config.yaml
model: "encoder-decoder audio transcriber"
dataset: "read English sentences (LibriTTS-R)"
train_examples: 15625
noise_aug: 0.002
time_shift_ms: 50
n_mels: 64
hop_length: 160
input: "log_mel"
spec_augment: true
win_length: 512
tokenizer: "char"
vocab_size: 32
encoder_arch: "conformer"
encoder_norm: "rmsnorm"
encoder_activation: "geglu"
encoder_mlp_ratio: 2
encoder_head_dim: 32
encoder_fused_qkv: true
encoder_qk_norm: false
encoder_inner_norm: false
encoder_moe: "top_k"
encoder_drop_path: 0.15
encoder_num_experts: 8
encoder_moe_every: 1
encoder_expert_mlp_ratio: 0.5
encoder_experts_per_token: 2
encoder_shared_expert: false
encoder_subsampling: 4
encoder_layers: 12
encoder_width: 256
encoder_positions: "learned"
encoder_kernel_size: 15
fusion: "prefix"
label_smoothing: 0.05
decoder_width: 256
decoder_layers: 8
decoder_norm: "layernorm"
decoder_norm_position: "pre"
decoder_activation: "squared_relu"
decoder_mlp_ratio: 4
decoder_head_dim: 48
decoder_fused_qkv: false
decoder_bias: "all"
decoder_qk_norm: false
decoder_layer_scale_init: 0.1
decoder_parallel_block: false
decoder_inner_norm: false
decoder_positions: "rope"
decoder_prefix_bidirectional: false
decoder_connector: "mlp"
decoder_tie_embeddings: false
residual_init: "none"
optimizer: "adamw"
lr: 0.0019
beta1: 0.95
beta2: 0.98
eps: 1e-08
grad_clip: 0.5
steps: 2900
batch_size: 64
epochs: 11.9
lr_schedule: "linear"
final_lr_fraction: 0
warmup_steps: 290
weight_decay: 0.3
Rows from block 6 of the audio encoder of a small encoder-decoder audio transcriber, named by matrix and row number. Rows with one number within an expert belong to one neuron, the router's apart. Each number is 128 + 24 x the weight over its row's rms, rounded and kept within 0 to 255. All counts start at 0. Numbers have three digits each.
Before each expert's rows are labels from the 100 clips, of 14976, where the router gives the expert most weight on average: "loudest" is the band of the loudest frequency at the time of the peak. Only what is clearly more common there than usual is listed. The data: read English sentences (LibriTTS-R).
# router: router (encoder.blocks.6.mlp.router.weight, 8x256), inputs 0-63
# gate: expert gate (encoder.blocks.6.mlp.gate, 8x128x256), inputs 0-63
# up: expert up (encoder.blocks.6.mlp.up, 8x128x256), inputs 0-63
# down: expert down (encoder.blocks.6.mlp.down, 8x256x128, transposed), outputs 0-63

# expert 6
loudest: 250 to 500 Hz
router.6:089147129111143126136110147108147161119117118139147105113110108144150155185133067131116154119152117142174173133124157136110142111099148132107176079139079113159180098131160107141176135105120121
gate.0:134072104149118136129113101129098101093148118089107150144152132075134117134110154158149129160136105139120114125132148102132078128118135132133136130114130150155054137134112081148148116131174096
up.0:173168136121131171168130133162136116094087111119135109082149134166093098096098166172122137126126129120125146153165128148157137161145153103104107113147136116091129160096116135152115115107123114
down.0:152129144142155165152141104161140129146157119169098107114145115064126097126113142145117128151113158140091154128150118143104128131122114106169122145157120117105122185125134107104135149123137145
gate.1:113178139070124120123142106177137156149142086156175140143125094125107118123106135123114120124129090115051137112095142177140157152132113115124100108110083127142115095134144139149121158140161175
up.1:099185157129090096170155146126166157136147113144176104128114130162142157115099082133145136128130125122101173100118145164092138119149136103109144080126095115113158130123181139118149098113116162
down.1:168129101139143140125111128095106084127135117129143170100135128151151135140151146140114126115140111140134098123138108087148096111113128174152117165115141124118082160121116184155169103201117115
gate.2:125132123139078147101115105133134110126131119109123132163128112138135116120126127150117146136123161139105132131100119103163123102136122065111156074131120105109133104157140121118139158083146106
up.2:125095166116176117110152147104132146116120140140143108165173125119152144133158113138107137138105102103139129153161112138084184105156151100098104126112111145137138173103100120139147104134111118
down.2:125112138115121131145109116117127151159099119177115125111116117097123130128141128157159119137066101151146172138084166106137147116100145110131130060134073109145106168165140119148141149147122133
gate.3:125093127107160163119138162124119142130114139152146141143160161102125170117149135126102085146121139103103087129116130062115178134113152086101131137090105106097097120183138137139166148164130109
up.3:166121125149130112134111118102134123128125113117098129121115132125115120123128154138161126126136184175153128123131124127149130135133143172136119129140142129099094184112134155113124141109138158
down.3:191143111124151143156156152143124160151171116117174143123133124144164151180121103127116151128119109128159148110134193120117162137146136139099151134130113107123152149150122113122142117122123118
gate.4:139133107105150142117131125154124122118116117115108101147132106102077104144132121136091124145139149162118119095145087150140075126110099153104104169102130138111147068122105103122115141113142165
up.4:082152132123134075146160142088173122132124103100161116130118167167146107092117123116201149112147075110088140133098117100111179084148103089139153125123114155131110145125137147126161079130140111
down.4:100120130130100125120148131147177175146105125138138095100122121137152157130150122100124123096106140145145162112107152114109137092108103127133165094158145086176155115124147123115113135165103120
gate.5:116158134119095148133128109137146137071133121122146102151125145154114087103093126139146114151114102125106133135120114148106108094174096129148138140134118126137142117126109122140124128117148153
up.5:131142101133101151134136097159170117123105151084121092134112151125150136111126125129123092091136100162171106129117110124099116121120099115118134172145128141163173116120144110150145162104168118
down.5:171156125107154137099159136155093146104155138177126124093084118108137099121095124107161136155112122130119139108130129134096131139084132103114119068069126111139112117162124128098143095185146126
gate.6:131140160109125093119118164135091146128171091150120177115118160108120142129103122117152145151153131145130115131114135133156117147117090123156138086156188126107080139150152126150110131119124144
up.6:129151087183119124106135145146095146135141184104145092149127158128146141112116114127122091105127119134136117144118112117110146128132170117145104122112123111170123157124163135118136073104121171
down.6:124152143134115130081082173098114090094121147112166139144093110128124114102095158097100132111151114128165132109119102100102122128134102147150145119123112106148182135140165168117149148126126135
gate.7:175127137108144177069158108162149143133118063131152121147160143154114127119131145167095165137148125129105086133133128126133138142103089112123078141127124149108102149110093156130110183098183123
up.7:126138094132132133153173190131139125138104142119098114135093110112120149145148104085127142133110147159142146120118105129075140147148145107137135135133098114101120142157155153126136101115147156
down.7:142135118116109114148141138114109120104084139109098132144115154110121125121120166127088108125145134137149102158130125101065165129149051132132140144156122112177112124123099131122138176150107122
gate.8:136150094137117157106152113161108117155119150140121130154149109141127152075152111160126119107120195129094084123162129139111160139173113131170114133066124152121113116072147125093183139111138110
up.8:163099115127125110150094108117146142109126116128109140148147143094103143173109157129124125143127124133141138161136109155156103149126153132152104124138116102104121133142110132177070094131131176
down.8:145139155080134132106132188116102148129145116115113118159128140103129106120175144124079151095121165124133102150152138143096142146166132170141125120128079162198104090153091122116099171138120117
gate.9:132132137097130114131158147136136136111110122116147129151142146128098110096093169149087115119126138140113101144122089153114138148160096151098105117130131135137079126142104144159109176083181146
up.9:127118161152131117151129087093127090112131142082116104154112116144103104119146122141143090128103173106103120150168101073142130113156132110129096192119152111126127110121123151103123089124100131
down.9:169108139129107111151117137082175116148169105114176154094098194155172111097136112107135160129138144133123108130131108114078152103141131112118178091143121129133134148152068135062110130121109126
gate.10:103105153139104094137067115115158124067115150128136114160139103150099110123102125149130078161144136132119147169103111121110097130161127128152117101149123130148142105140131108159101113153155153
up.10:140123143130134103142094092115100111092164125121118147189126116155116126117153093130137124114130117133136169153136129135106132169187134118168096133132091211086102154089100146156136100166120164
down.10:107096123141131140169127136115181108074112142109120117118141116149090122146087118157144071120129149138127120166089098143140126146089147138106114170186116117112147134128136146161130112137094172
gate.11:084145111097139103105159137146148167149102112162137140136165148131124139163131136125125144101151147127142108159111126112118209155171118119093092119080109167147090097162106120115129161113124152
up.11:111082133146140102119143122122104092140131141135125122160099123142121165162147154107138127121178138129119112151116116096098143116164106135099112191068114167109105131092085129112164140170142132
down.11:156146089107135112148171140134141147141091097145129122146143173114142129135121105138137181108152134134159106120135157142095144135165117112131126176089119117157126115132109097139143124135149163
gate.12:117148149136077122113112136142147108118154120133137144100141075112090081122144167156115108134090127143147132117110109142143075120120121117130109102109139129120143117145104096137105134121158157
up.12:141159140109117145122169159172109138135134114137166087099117114168107141129142134118143167120126118138109128142139107176106091131112142161151150116149184094134144121137129163150119125142130157
down.12:091183146121126129160119116150143161153122103177170130127128109120128132105099100101138139126138131133121166086095104177131143121168102097119155111140124127110157148119136128124095149073105101
gate.13:132127117126109125086125103115129054122138138138078123115127133158114130094143158138132159093109110146116120140144137118115134146205095144125117131084110102116105127171076122127135087144129158
up.13:134141150124086162120052147144121124133143106152138108118130109104152141140137131122128090110165155093126111137100121135119100139135124120113131060098094104138138107174139111195162145096113179
down.13:132152122149122130109123164157136127128158098122138166131097135137134144129114111151150130108130132175135134133126168152131138145131113123147124110079108142115140112108132120147103090144154171
gate.14:159102131097100159132145104112124117172096116135145122123140085094130113142176156128140097144104136103085126145162093094167118101137132108116114107128147160155071140149174161114136141115136152
up.14:150154145120099169086106160125124139142119103116157095144151119125126113127096156133166138148142076133100137104097138201128102111140090132150160087134096128124140161132119107150137128116133127
down.14:121152148080150137133130101152148156132105164128160100134116082129172165092143144125082115126134117139100133119123122114146125113171146129124162105173148131159128121127124165147140178143132168
gate.15:152112083118158128093143170168103165121144110143115171127163106094119133107146093113099183100162107151137161127113128141112112111069105107106115153120115105069143087125113093126146100166149100
up.15:118127091131079129099142086125129122124135095160096113135110164131103119124114114149147157127133069117089157135133145122099114089135075116133149121111100174121111100120097085147131119143131123
down.15:109143152136127141106167125165154130136123127104121131142126149107154126132123103153174152138120118154157143132115180141132138115145114139166132151099126161174174130104136134102106092109124135
gate.16:140173107102099136123132102172130161158098116118184145103149146154164130136143105121104157163109105134149147123148112144081146101178138106106144079151107147170131086157154158110133149093138137
up.16:081122085149135137092152139108142137150131140119111092103141163118135149114124131127125145141095133106117125098114158130097134091116104117166148107150121101150147119123153113107118158127118134
down.16:165131074124164097172124165105131149095128104162129085113160097116122152141098120129167136137133124097149135142155142161131137135098148110107130132135108171126141135132150147181122108153117153
gate.17:126085142117146108153099126113097080091135147129112138184153136109090111120160179149137120125121140185128147141151097135149116166190140110093080121146146119096076138159127120150112107115146149
up.17:142167178122134143104135172108165132148115123124130097074105129098106179121136141122126136147127140122118106111139127183077099139085115151085124127137111161127151136152136138109128169108128162
down.17:124125093084133084151134133114118149158111140107123083159144098127152147125122096144130138105119076159113130165170124123095188130128127138109173108146098089155099125119104122127140154146105093
gate.18:135127101105123127099162104148108132142110127081101132154160071153115147104126149167130189145092132166113130118130109137156116122129071143127132126180141153104145120111102118128079161139143129
up.18:109145142139090119151148118142171128093143149139161142136118177139149090104098103095137098122125115081128145128148112100132139144129140103133109139080095107162121144120143146105145122096140131
down.18:098121128092097108102134126125093151158114136146150135157154116168167157117123139121105171138121103140121169116125145138115166106077112153139140083151129153152142111108097147136108143141114120
gate.19:123126116107135178143120134132140145152090085114128147110148139109145146153091126144078131160097120100145103100129139157116155106132133111082159060154124132147159122103174111133140133116135134
up.19:103086071134118131138126130131113126127140136136107150124143153110127158136084138108101137152124099174131129110083167170122143081112114096138135115156138151100168107107105114106148124106116152
down.19:141129151139159136154121147110138164098127119130146141124110162146108108108135173131130138125127101104145165131163123149109139114178124108074130158126120152131094160171075133153132136134132141

# expert 0
loudest: 500 to 1000 Hz
router.0:119147137131106141102105111118080094143124130135142144132113128127104170115156165124154128169103138092122128116117119103128145161137139106119139120120146138098128125129138154134116133168102148
gate.0:142151109157107119132136140177122175149110156117110130137131168142092137109125152154155152091096164151093089113134154151120148154116082127114107147129150148137118134133120115107096168103167152
up.0:141154155096134153147146137104149140186135135125139140134119105111088183106106144098128111115118092112141103135108135167113132170152127144127131124132130131140141139144123127167117146119113184
down.0:095155138127102173098101128116168117128105109174156103133128081158112126136074115155108115151119147152124137100114160138122098084095099136087132084128093106146132130139168138117133192117150112
gate.1:118119142112083145140150122135138097141090120140133123179146087111107163131126139119126120142142180128152098165122093081098131111174118115092177106140116135121118125158168117114149162082147161
up.1:112101122135158108124184116113116139139152136130114124125133118088117124148134126149064115133119154135127146184165174125164176140125116161126097168108116120148101120080115114127121114164148132
down.1:124144102093124111129120116180103162093086149118127136170122131137102117137113135147136113122129106119106162109134138158163172132135112144101140122148102142110112116121123149162136145143094159
gate.2:145135141159160142138125127157084151107110107130107139141157110185114138102157164140117184086101105137133158139152107152122159142163148144115157133138153159102110115116094135127100138130133120
up.2:138130108133103117119108105129100129140126157144131125148143165114185144136103092158166087105138136131123160151108161098132104121150164119157129114151125120125113152117150139146172091108166124
down.2:117142128137118119131151145137131108117088124128133098123117112104114130120148151141141101132098133106126070148123122126113126149076139138180110122137123136170094119135112107147141099158174119
gate.3:099153113118118102132102125093141128128109134137123135160144166170135148132112158160141148135123121126137146119134113114136143079149093116095098085134091169153101109145140146089114142137110133
up.3:124121128090130092192112119110137159132132119148151138132110113139122124136113168127136107120115147157138152147150114126166139106127127134114108142107097161131070190141173163106124145111132154
down.3:120123097174102118121090105131136108122124113115106118125096148161149157089078151136127060094118108172101091109109135157126125112130094171144126102136167082087176130095090136131134122134090107
gate.4:156152146096104140179087151117121106122120108111136181159137125128162138105122121137152099093148133090148122132128110129111120108155089121164155101109129132138112099134155132144138125113119140
up.4:148106114144110118127171139148112177127129175102097130126128140129130083103102097160101159109149136138111133128146155154111103188121149157146080127131159116130128157148105105146108102095164154
down.4:156146191132138143137135106113164122113075118132098123170110105152110116154108131151081130124067113083099114106139124102150131175099139132116118095124084137134123141121134137163121092105120071
gate.5:099125123119092154149106108143114095165111142124140135169116116185113151098140118150117161131139132138119123165113141065126110137177126133080118149124108158097089119132157126115103193138172131
up.5:128138138122152110113155150109124132118133107115128134093112115132125124129150134153095115089126169154132134099179148161141140114096126134117128110121152138143152144130128120161132109102105117
down.5:142122134146095137147100126122103169109139154143115109105104076131142130117111124109109114130142171115165116171098130113157132135098107157116101152163115128168143176103127151157163135155099143
gate.6:091142122127082105108151106103165157124109145138146093158124128158131129121098094140115138115130112151164136116080119124103144105124109094116124102130085097157149131128147127080138141081130120
up.6:122156165126134092120133132098143118134130114120141159157155160129130131170103090152129107134121168131160124148161151110092130134131130100082148119115124104209129141140153099137122163119122124
down.6:179099115093125120147175128133142174156138148118123112179130118149110159115104150117120109139180145159110119144133143117123162139164130133172110119169115139128134125149101121121155168144117181
gate.7:144109109087091122108173123177127097135123159135132115127116128131166117120142131158127080083175123120091119124123126113077103148172125134124133105117096061130099126159121097154159117097127121
up.7:137104148205125119124105110115132126160128094172124097140128127132120148119113197128139118146101154119135095110170132100176097138109152172166122135114161136148092159109132158103103182121137108
down.7:116112107158163089089112147090164134120148115143141153137124123096164153136146130127154183115120118113155126097178118155140168125129148207115170123132124138133156132136152138166113100161072165
gate.8:143140120093112124117116126140138140095120111102140126145147120154113155107130115140157139075114110120140126131152168097125140150120133127149111162145109111123141161064155140149148118108125115
up.8:141120130147141147154115105091138108049143105110131089130107132156147123137143137130146095122087129127152166139158119134140091117130135115154115135133150082133125197054130157163138100144130112
down.8:131138107171128125113139108134139123077160143146133153116128142111121111101139171152149127133129076101144132146181118133103157142184136096099074125115110143097127132147102141116116075094155126
gate.9:133096132129117091173123129134094133103131125115163146117152122157110104089125129131112093134119105097099141139147124122110114093099095088082122117101108118115160158154110138168134144121139121
up.9:134105159104132112157118148113142092117106173103169098135083157154159120148085142079135097118145151140080113139065111128131134111093117153133123149132146126151165113158138164155163139136121124
down.9:129134129159079118178093111150112125107097175128149145090102117126139118129117089115134128118143129139145152177123113143123120100141115099103113142128151153091156102168111137119133144116097171
gate.10:149125095116114109126162150134116118127097151091152149176106163127160129111158106161118157122100136138071112121172124142139171165111110147145115166119104127136103144119141125085098173125124089
up.10:126083113152138092090097126107122090080121122093110197161147156137113076120142169178110092141129132142128129110135121121147135113119130102123120120128122134097110115146132115138126128143118116
down.10:132169132107122110156150114116114130134157131125093164150102126138108135128145130107137168108155121157148126123151127121169114181153139205116053136101114136153155138108121131145158139146142135
gate.11:162138134127120118150143131159089118113114121147095128141098158063120122137137138115121160139147126098138119079078118146115136143131148120166146154101137111092136092141115132133158115141126142
up.11:146140121134113100124126127162098124086124113143114140123122115102127139096084109152135140110124142122120134097107149149177132144082098075193104150098102084076148129093116116131131133134129104
down.11:098100111135127137126127143119174137153118085098125127100109099158125102140136146130112130119166173194140100171145105127125107134140123154138116139122131119123067108160108160135118172078176123
gate.12:159120136139102130126099126127108133114081168131184142166100085169118092142099100097110132113136152135098134138092098091139130139155093104110101109148122116083085132152119168136169155121168125
up.12:138085098131140124139134124157078131093111132132123166144114114129125139111161101131106111071159115123115142095110111110087120128121127133113167161094103132056161114134102131134138153132117095
down.12:106178162116116116164152087151123173126141135120136139108111128127087121164099058110141138166121120136151196123092169192112112130130100085126151131124128133122138165118098148173101132108137152
gate.13:136152112090129107135087127106159118126144094094145108143116138150094147115114161144111129163118123136131109111143167104130152124137078094083103091144103141153110135132149104118117149135136104
up.13:125114132103140145147090151126160150108146082119164122109108142186137135103121168103140109130134141141115189167156139108119130119127125133107119144148117170118121178145119178143140134124133160
down.13:140134128148101164147140098080138098125133101136158129151120094158152131106087141096148105144138154128108085147151145146122133108156136150115114147135081105109121153116128143120141135110096147
gate.14:151138119142143158151114143114123128180053123163128097118107128144159104143141132122162172097166137101113127073125116148125129126176156146106140110140098156117142135165150165153149107112155161
up.14:103148143078121113143147129144146151130132151129157160126152116151133117090117069092109091059130177134108145171173110121126107136099106130075104140099140141099142104147142122147141194120156082
down.14:129131128083116100137149132167133181153138112112157138119122143122125112134118125123120103126120158201119149121144169148108132129173113149102122084120122121182137163147150170162158169065171173
gate.15:130151118134151116142146171135123165102107152125122103143156139143091167108142119134143143113123111161149157137113127089186164105099117113132092116126100083120126143143145130155149138130143122
up.15:132144122139121128115091153121184140151139124123095146128119135124093130118109101131096138168131124133103141125169152123109116147135109130119111099093171188110143127128140114102110110155123118
down.15:160104106141087120138114120149110110141078144150124177079101137155119117060150134121121172139125112155129122150101106108139124111110098120136132129102177116113177087158110146119139103106121106
gate.16:123134126127145147158153136147103188170110147137069116110134141091098132151120147143120159149135110123135156097121137149123128145148116169128145142102126148106064138077114110122147119144134140
up.16:104146150130145099115139131152105150145164152133116128130117162103098101131117131124096117137121143177121108154107150109104097131117071154161131136108158152123108116114119151156127138107127140
down.16:134123091085105108177097088171084116155137138171102125104143124076145148123117141127156119149088131114145115152099148128152180139113107115131120122128098167132134123120110115128180108130154112
gate.17:137136141128140131138092164103131114126117172131121100158152072133084146128093139161121090103165188121095080147166111105147127129171131158100117144105122067133126124142154108135143143109142113
up.17:136112124115122140149163145127129143178141137109097056143141089097087169159097142125167084130145160123127102128139132135134132135104152172160151141139102133156121168105153133154168143145109159
down.17:095151161134160144161122137144161131133093068081158123134145143116164110163163153156109151181146153124128111130121131098165132117143121117126135113150158127113120173131141114149132149111126111
gate.18:153137107165124117165113086168068121089106102103130130147122144129124106093123114160137132121126142136087169139131149180155097125150100104165109203105126116085132143118137140155106115115149142
up.18:086123146113176136076142144089135140136129113136125110131175096153160156139154144146124157153117132147145136130134130110143145108165145127116149079148083085147102168122135120097141141108101105
down.18:132129160106109142123093138129085131098124114134115139153101076150134142089137104136128081106075140123093079117157122132135132133132189127116150106102115160150107187118184137157173122120094114
gate.19:101130171120083169149149119155147133126112163149133135147132121118131181097127092147114155131161106108140102171131164133128112177123119136109151101110138125157119132160138149116138158128118168
up.19:148141126094146104129102136099126112119120117046147134141118120116147088150108123122129110115084140066174157184150097089133122129152131100119144093153089150142166136150183137162118149112151081
down.19:108095121160167151121138146125110125122128159109172131127142143123133142098146114123162140141152091113129151159122096133148141095123138212111123142156146128120132104137092126081122121168089111

# expert 4
loudest: 500 to 1000 Hz; 250 to 500 Hz
router.4:158134140144113118141133155143150142082156125111153137132108170197135100108088153105126097098137126137178124172137119150111119144151126167136129154156160129149101146117108144141107119098142129
gate.0:111141127136108159124123119160152127107152131167124112086114108150112123128093176110062126174090094159120133093085107157091121121134075123125151066150091107114101142163115128094167096148133153
up.0:147117108115087116115098094105155090132144108107113153128141155138177125112102149128082091154115106139138120095123124108102129153154109092209161134121124083116090123147114142110105135135136139
down.0:151103089144107119103090098096131155109137130127057119143124119121132103133126125115102103107153143120141132118100147098129093120113180142151144111176131136158110147106126134107159143175090132
gate.1:163121129157146135127089095143123154145108147134106118139159109114069099116080143169132154130118113105094098094086138113117109178136154087130134087132116118146142140126157096160142102102120107
up.1:133125122089108068131102139144162167148117123121149149113123139146144154099119122133083135112161072138153115147094109126131143127100153157109115103141132117154106109160085103162132108130138167
down.1:100166117117130161123131142136144150117149130175122131169148161123102171108152120146099153109121113149120082124138112118112109127077130124149055099143153132150140079144110127139122117143154132
gate.2:132105140144142103129107121126130111109141129085110114138143156081116153123097153134129147120112090126145065126124160122118138100146104101159104139117123109111100133143162103140137132100137087
up.2:148155106122149117094130122131103120120131111179097190095137142112171135122143140167106174157156120143119160103133127138158110117064107112101162112104152137114144094108114079117144093154117098
down.2:158120182133103142085137121139156109138109103132113127126102122136170119108127130131107099123089167158137105136153099106142142094152136122145075135106140103148082148163115156109129176121174122
gate.3:159150114139117114156139135146100168140095125122122130171135153144128169111095074115131145119161138113142151142137165154120143154107125128092127121142112130109190098152109122173136123122159127
up.3:108153172150111164137128135148175094136172090129094098096143075089095126101118148142140151156128097174113134083135134128146096126145133142127148088150151121125119174103168141145085101136115153
down.3:126138138134125129157159111154129147095079106103120126170162130103128160104121106130151133110110095096184158131115147181123111142110189125145134111147121158111148135107155114154122122109138168
gate.4:134139096092147121147167144162103144139126119147110128149101143138132139128126107123135151079161106121126129102084121143119138151145154145155122110086141113105117100141062181141153142147152110
up.4:144151125128078138105154114152122086142058159165144098198094126154142126143094082135131113112122142108124131114137126087082164121136157131104104089128132145138153160110138135121122138129126113
down.4:111134126118111189108110119131085120128105126120150125146102105183135089138123147101102100121124136113080097154160082131124108139101140133121122144122127112160136149129161119164150154154132145
gate.5:168116108129134109140132111108144121118144105200124107136136102117117147149106120142155132137138146160137165072123136104121136109092143084149079167160118105114139132166138152132151125116115115
up.5:161119101135154114134144148070111111117147103102105132133119141129119084129131156121121129122114149135105148127161106121156132119143160131171084150117172129155071167119098143129111166116130125
down.5:139117112101138105130112098116122135129133158124150124169170144096114129115133148153144109116169112126115155107130119138127117114110063107121138099120123156138120165141163104141142170109130129
gate.6:156164099163107166111151083145126124132124119113118122130129143100146098126123130160104168144103115122074120141166155111117127136139133128103136132119129148097131127113102128133127139147157102
up.6:112178143139138172103116121113096113123124133176102117114127060141115142105109116154147117170085160092113106079119166113160093165130112130126130129103115128116159137116133119100140139114095111
down.6:131155145140146102163105138135091147123126117157133148116108118174109129112158068106109092104101157181122141110117123099143150132076133095122081117150137150128158154140179129061132129119165139
gate.7:118133115143137099130106129128115086095159119137133193138137113092077125128116102128092183140081090120104115071125126127143103149103108105127133108112122110098150087104122082093120120143118070
up.7:140160159155094137112124114109113081143104148150171110133106108138134132114134127116135112126161170128109098144165107073111127138130109158088134119123103098132174183124146130144167147101139146
down.7:157140075102146096149119154120126138103107091052119148146122117117126095120115136135140159179113105102136154086089093152152131122143080086168137163127097099094165158111120131167094116144143124
gate.8:180132104158126129107117143164142147135125106110129114145159164126157105120086113160116145150101155138102128162151107115105133139147119121127155116149135167161100105119125098143135159101180135
up.8:129139108154136133118141123135121119139150137172098139104124154127080133115150109159145169132183089175092171083074160138138147137118132129104110152084111102120125126135116122095136133119098139
down.8:105136125124116121117147105158123114095152109137113154115128139116119154159133159170102141153150113113130157118097177148100122146132135131137138128133162104139157091127097114128130077163117127
gate.9:172172123141128116123168143178115162120180129150121112112132119131117111142107092120148168155138133163128177116095162142117117140176145153128138162122162197111081121117120144106120163098177148
up.9:121149128169148102177138134122148114147149096181125089097154143107152114144140155127170157173081109125102106097139111140136144104135095077148115105118103145127085099144115096110110127108139140
down.9:162127105120096156095126101146115116116092125170126136169138155139126193124119127150128131154138085086146171122085134120157143125111144107071159135122051120108123119115124109138151158108120088
gate.10:130157114078108111101137088119124125167155145126107121200144123102130112150099126113156107102157137121121132144142124120107156103096105158173071115127084158147142144099172129145125146117179140
up.10:135135138111158112104128140109125109108115137100112136178109154162117126128113125106151091096119097064142113141108086154112158135149122147125107141097130123125134103138073145142109131149142104
down.10:107110134111152092132136110112139143113151191084131147156097113137094098139075118126172117106140114111115164143143114137167164147101136125148056173139130125130136131139175171150082140167097137
gate.11:119141105085138130145114138127131144181079144168131119146139124120141166138150107130112155140178100141137132104090130116120139122119094103106150124142099171122141105148140113115142145155145108
up.11:127122079122119114134122142106187143132097102143185094130101114181176147137129113113104091115144142151152149159109098111113159083123141069107123173177114147137164127159166163105160165127175134
down.11:170131149108152159107139140098149158141117119120140088124119122128111098127123160157089132157125171155145132159161103111116158107147107143133136124161112103158104162154115160122156153109132149
gate.12:175132101147127128115104125149109081123150130129107128132142133113130107137162116140132160114148137174110131122139119106130111120177122152152135163116133130114088114157147137117160141076199125
up.12:139128098142103095110099185120132103127137193137124122157103104146138149152118083088132117076158156137156139109127096081147118146145103131145126129136120126135148152116186162113174128140119125
down.12:139116149148146146115060176116104129103134136084138103152122088138074140145148157103112107089122148136160116131173104140159138138105128152111076110135135145122144163157162141171117128140131153
gate.13:129114137113130093148104131121116101156151095181131112102144093131147127100153130120154136122162174189121170097180096112145130107127120123137107100134133093106108150157188142124119134126145186
up.13:132161131161108108155186106142128154113110123107145127159150122136126109109109154142150128143086115090142128172155162133119157169165121103108113128120106181115087181114064144127090139130166107
down.13:138150111145095103130156120103111085090163117133125169156136147142145130125116145128112149124113123111132143103105162143132091134123094159119125162138123126104105116105092049104141101099105120
gate.14:141186138143135169111087136112124140137092154106122132136120118089065094125121124155109140148069157144126152117139127135142102121154117121116145098094130144134138146132128111173134125084160119
up.14:125165132156153114195120146106151141107138130139109129116134122114065091149096125118148136155078128137148122144125113124156108162153169116169109095118104156113117140100103107148111107093180163
down.14:151119091153138125122112143122114099089132162122090157134150127129116106131123101148076132129122093117138142101107152102128086168155123114165156136086122122094154124098148131128117126108114099
gate.15:147126141104154113124125115135141113138103102160122142150150129071093105131138136137163127145132132096108130155140127098131117130150142150130148123130093186169144126115128093156175093102167149
up.15:105118087124119128100144131128117145089140126118113122089127146117166125134128101133105117139067105154142163109087146139145131126125125062161078123151141081113116147141127121129088174119079090
down.15:151121143116180158128147112131151122134171146132125088097156107124099145095138137106118099137137152118132155120171106106120107088139118132108150106140129134126115148150143134108172133105121114
gate.16:161133111117113141092124134130098128090108150085104132138123188078104134132109166147112201118115115114136082104117109136078115133148132130135157137121138107131129128150115106142101137123164120
up.16:120150134117111145116196098139152130143124161100148103113109152129164094143117097124156149115122099074110112130147118140094122114179148113153121128126136124127146119157116100130114153110128109
down.16:140089091145123157125095135095132100133124107167135117101156161115124155099122169187123162155126124131144145116118123116112111127146148155110147097143123103111165116111095119117119076135101117
gate.17:129170130164114129143114109167153128079141126107124139121159133090082143119081128159178137166126114129110130126106163131159110157111127114158142082122158154104130117095174108133126085102115137
up.17:134109128144134134089086133106130094102102142130144136107129134142078103134143201121121109130055093087138118124119116134096131107122112113093159132097146124130110128122135105124125135163105073
down.17:110126121151128145079124104097130109145177146122133145129132117176147144143124141112131097116125112101149164112101119102120122121124139151122178137132115134163119158116111160118118146188114080
gate.18:174125122092141108161075096144145104077136134135117142132157174088129155122086125126158147152106073107120110139107131132124110114150113082156132104146104117089167147094105107152127086147132108
up.18:137109130133145126109085129096135069079095095115141125135123171120116101154120190103091097146073068060136114115126078122103139093162134093150135122144157112098132120108120127133124084127136104
down.18:101132119153153124117115131105150151183153175142144152142166128160135166124118116083140107129109149102131142127149162118134138091081165133103135168113125169142108112135134109116123121166059093
gate.19:124129144138080164084126121091130083117073154130118156167129100134131128131155157157104139148106129131098120108166110091111092151160122137093147110111082152071156144108171109136113141145121107
up.19:182161124149157119143136174147147160085157138114151097158115121137107131119124129101124152130129110148158128161100144140141119128128071124130127132129162123139154162104117149119121096115146133
down.19:164118107115160107151156107143108134111160149115091117173162141105123143190062109147137113118094163080147140169185133117128132154145164123124087151160121119124113160131150139156143143185132118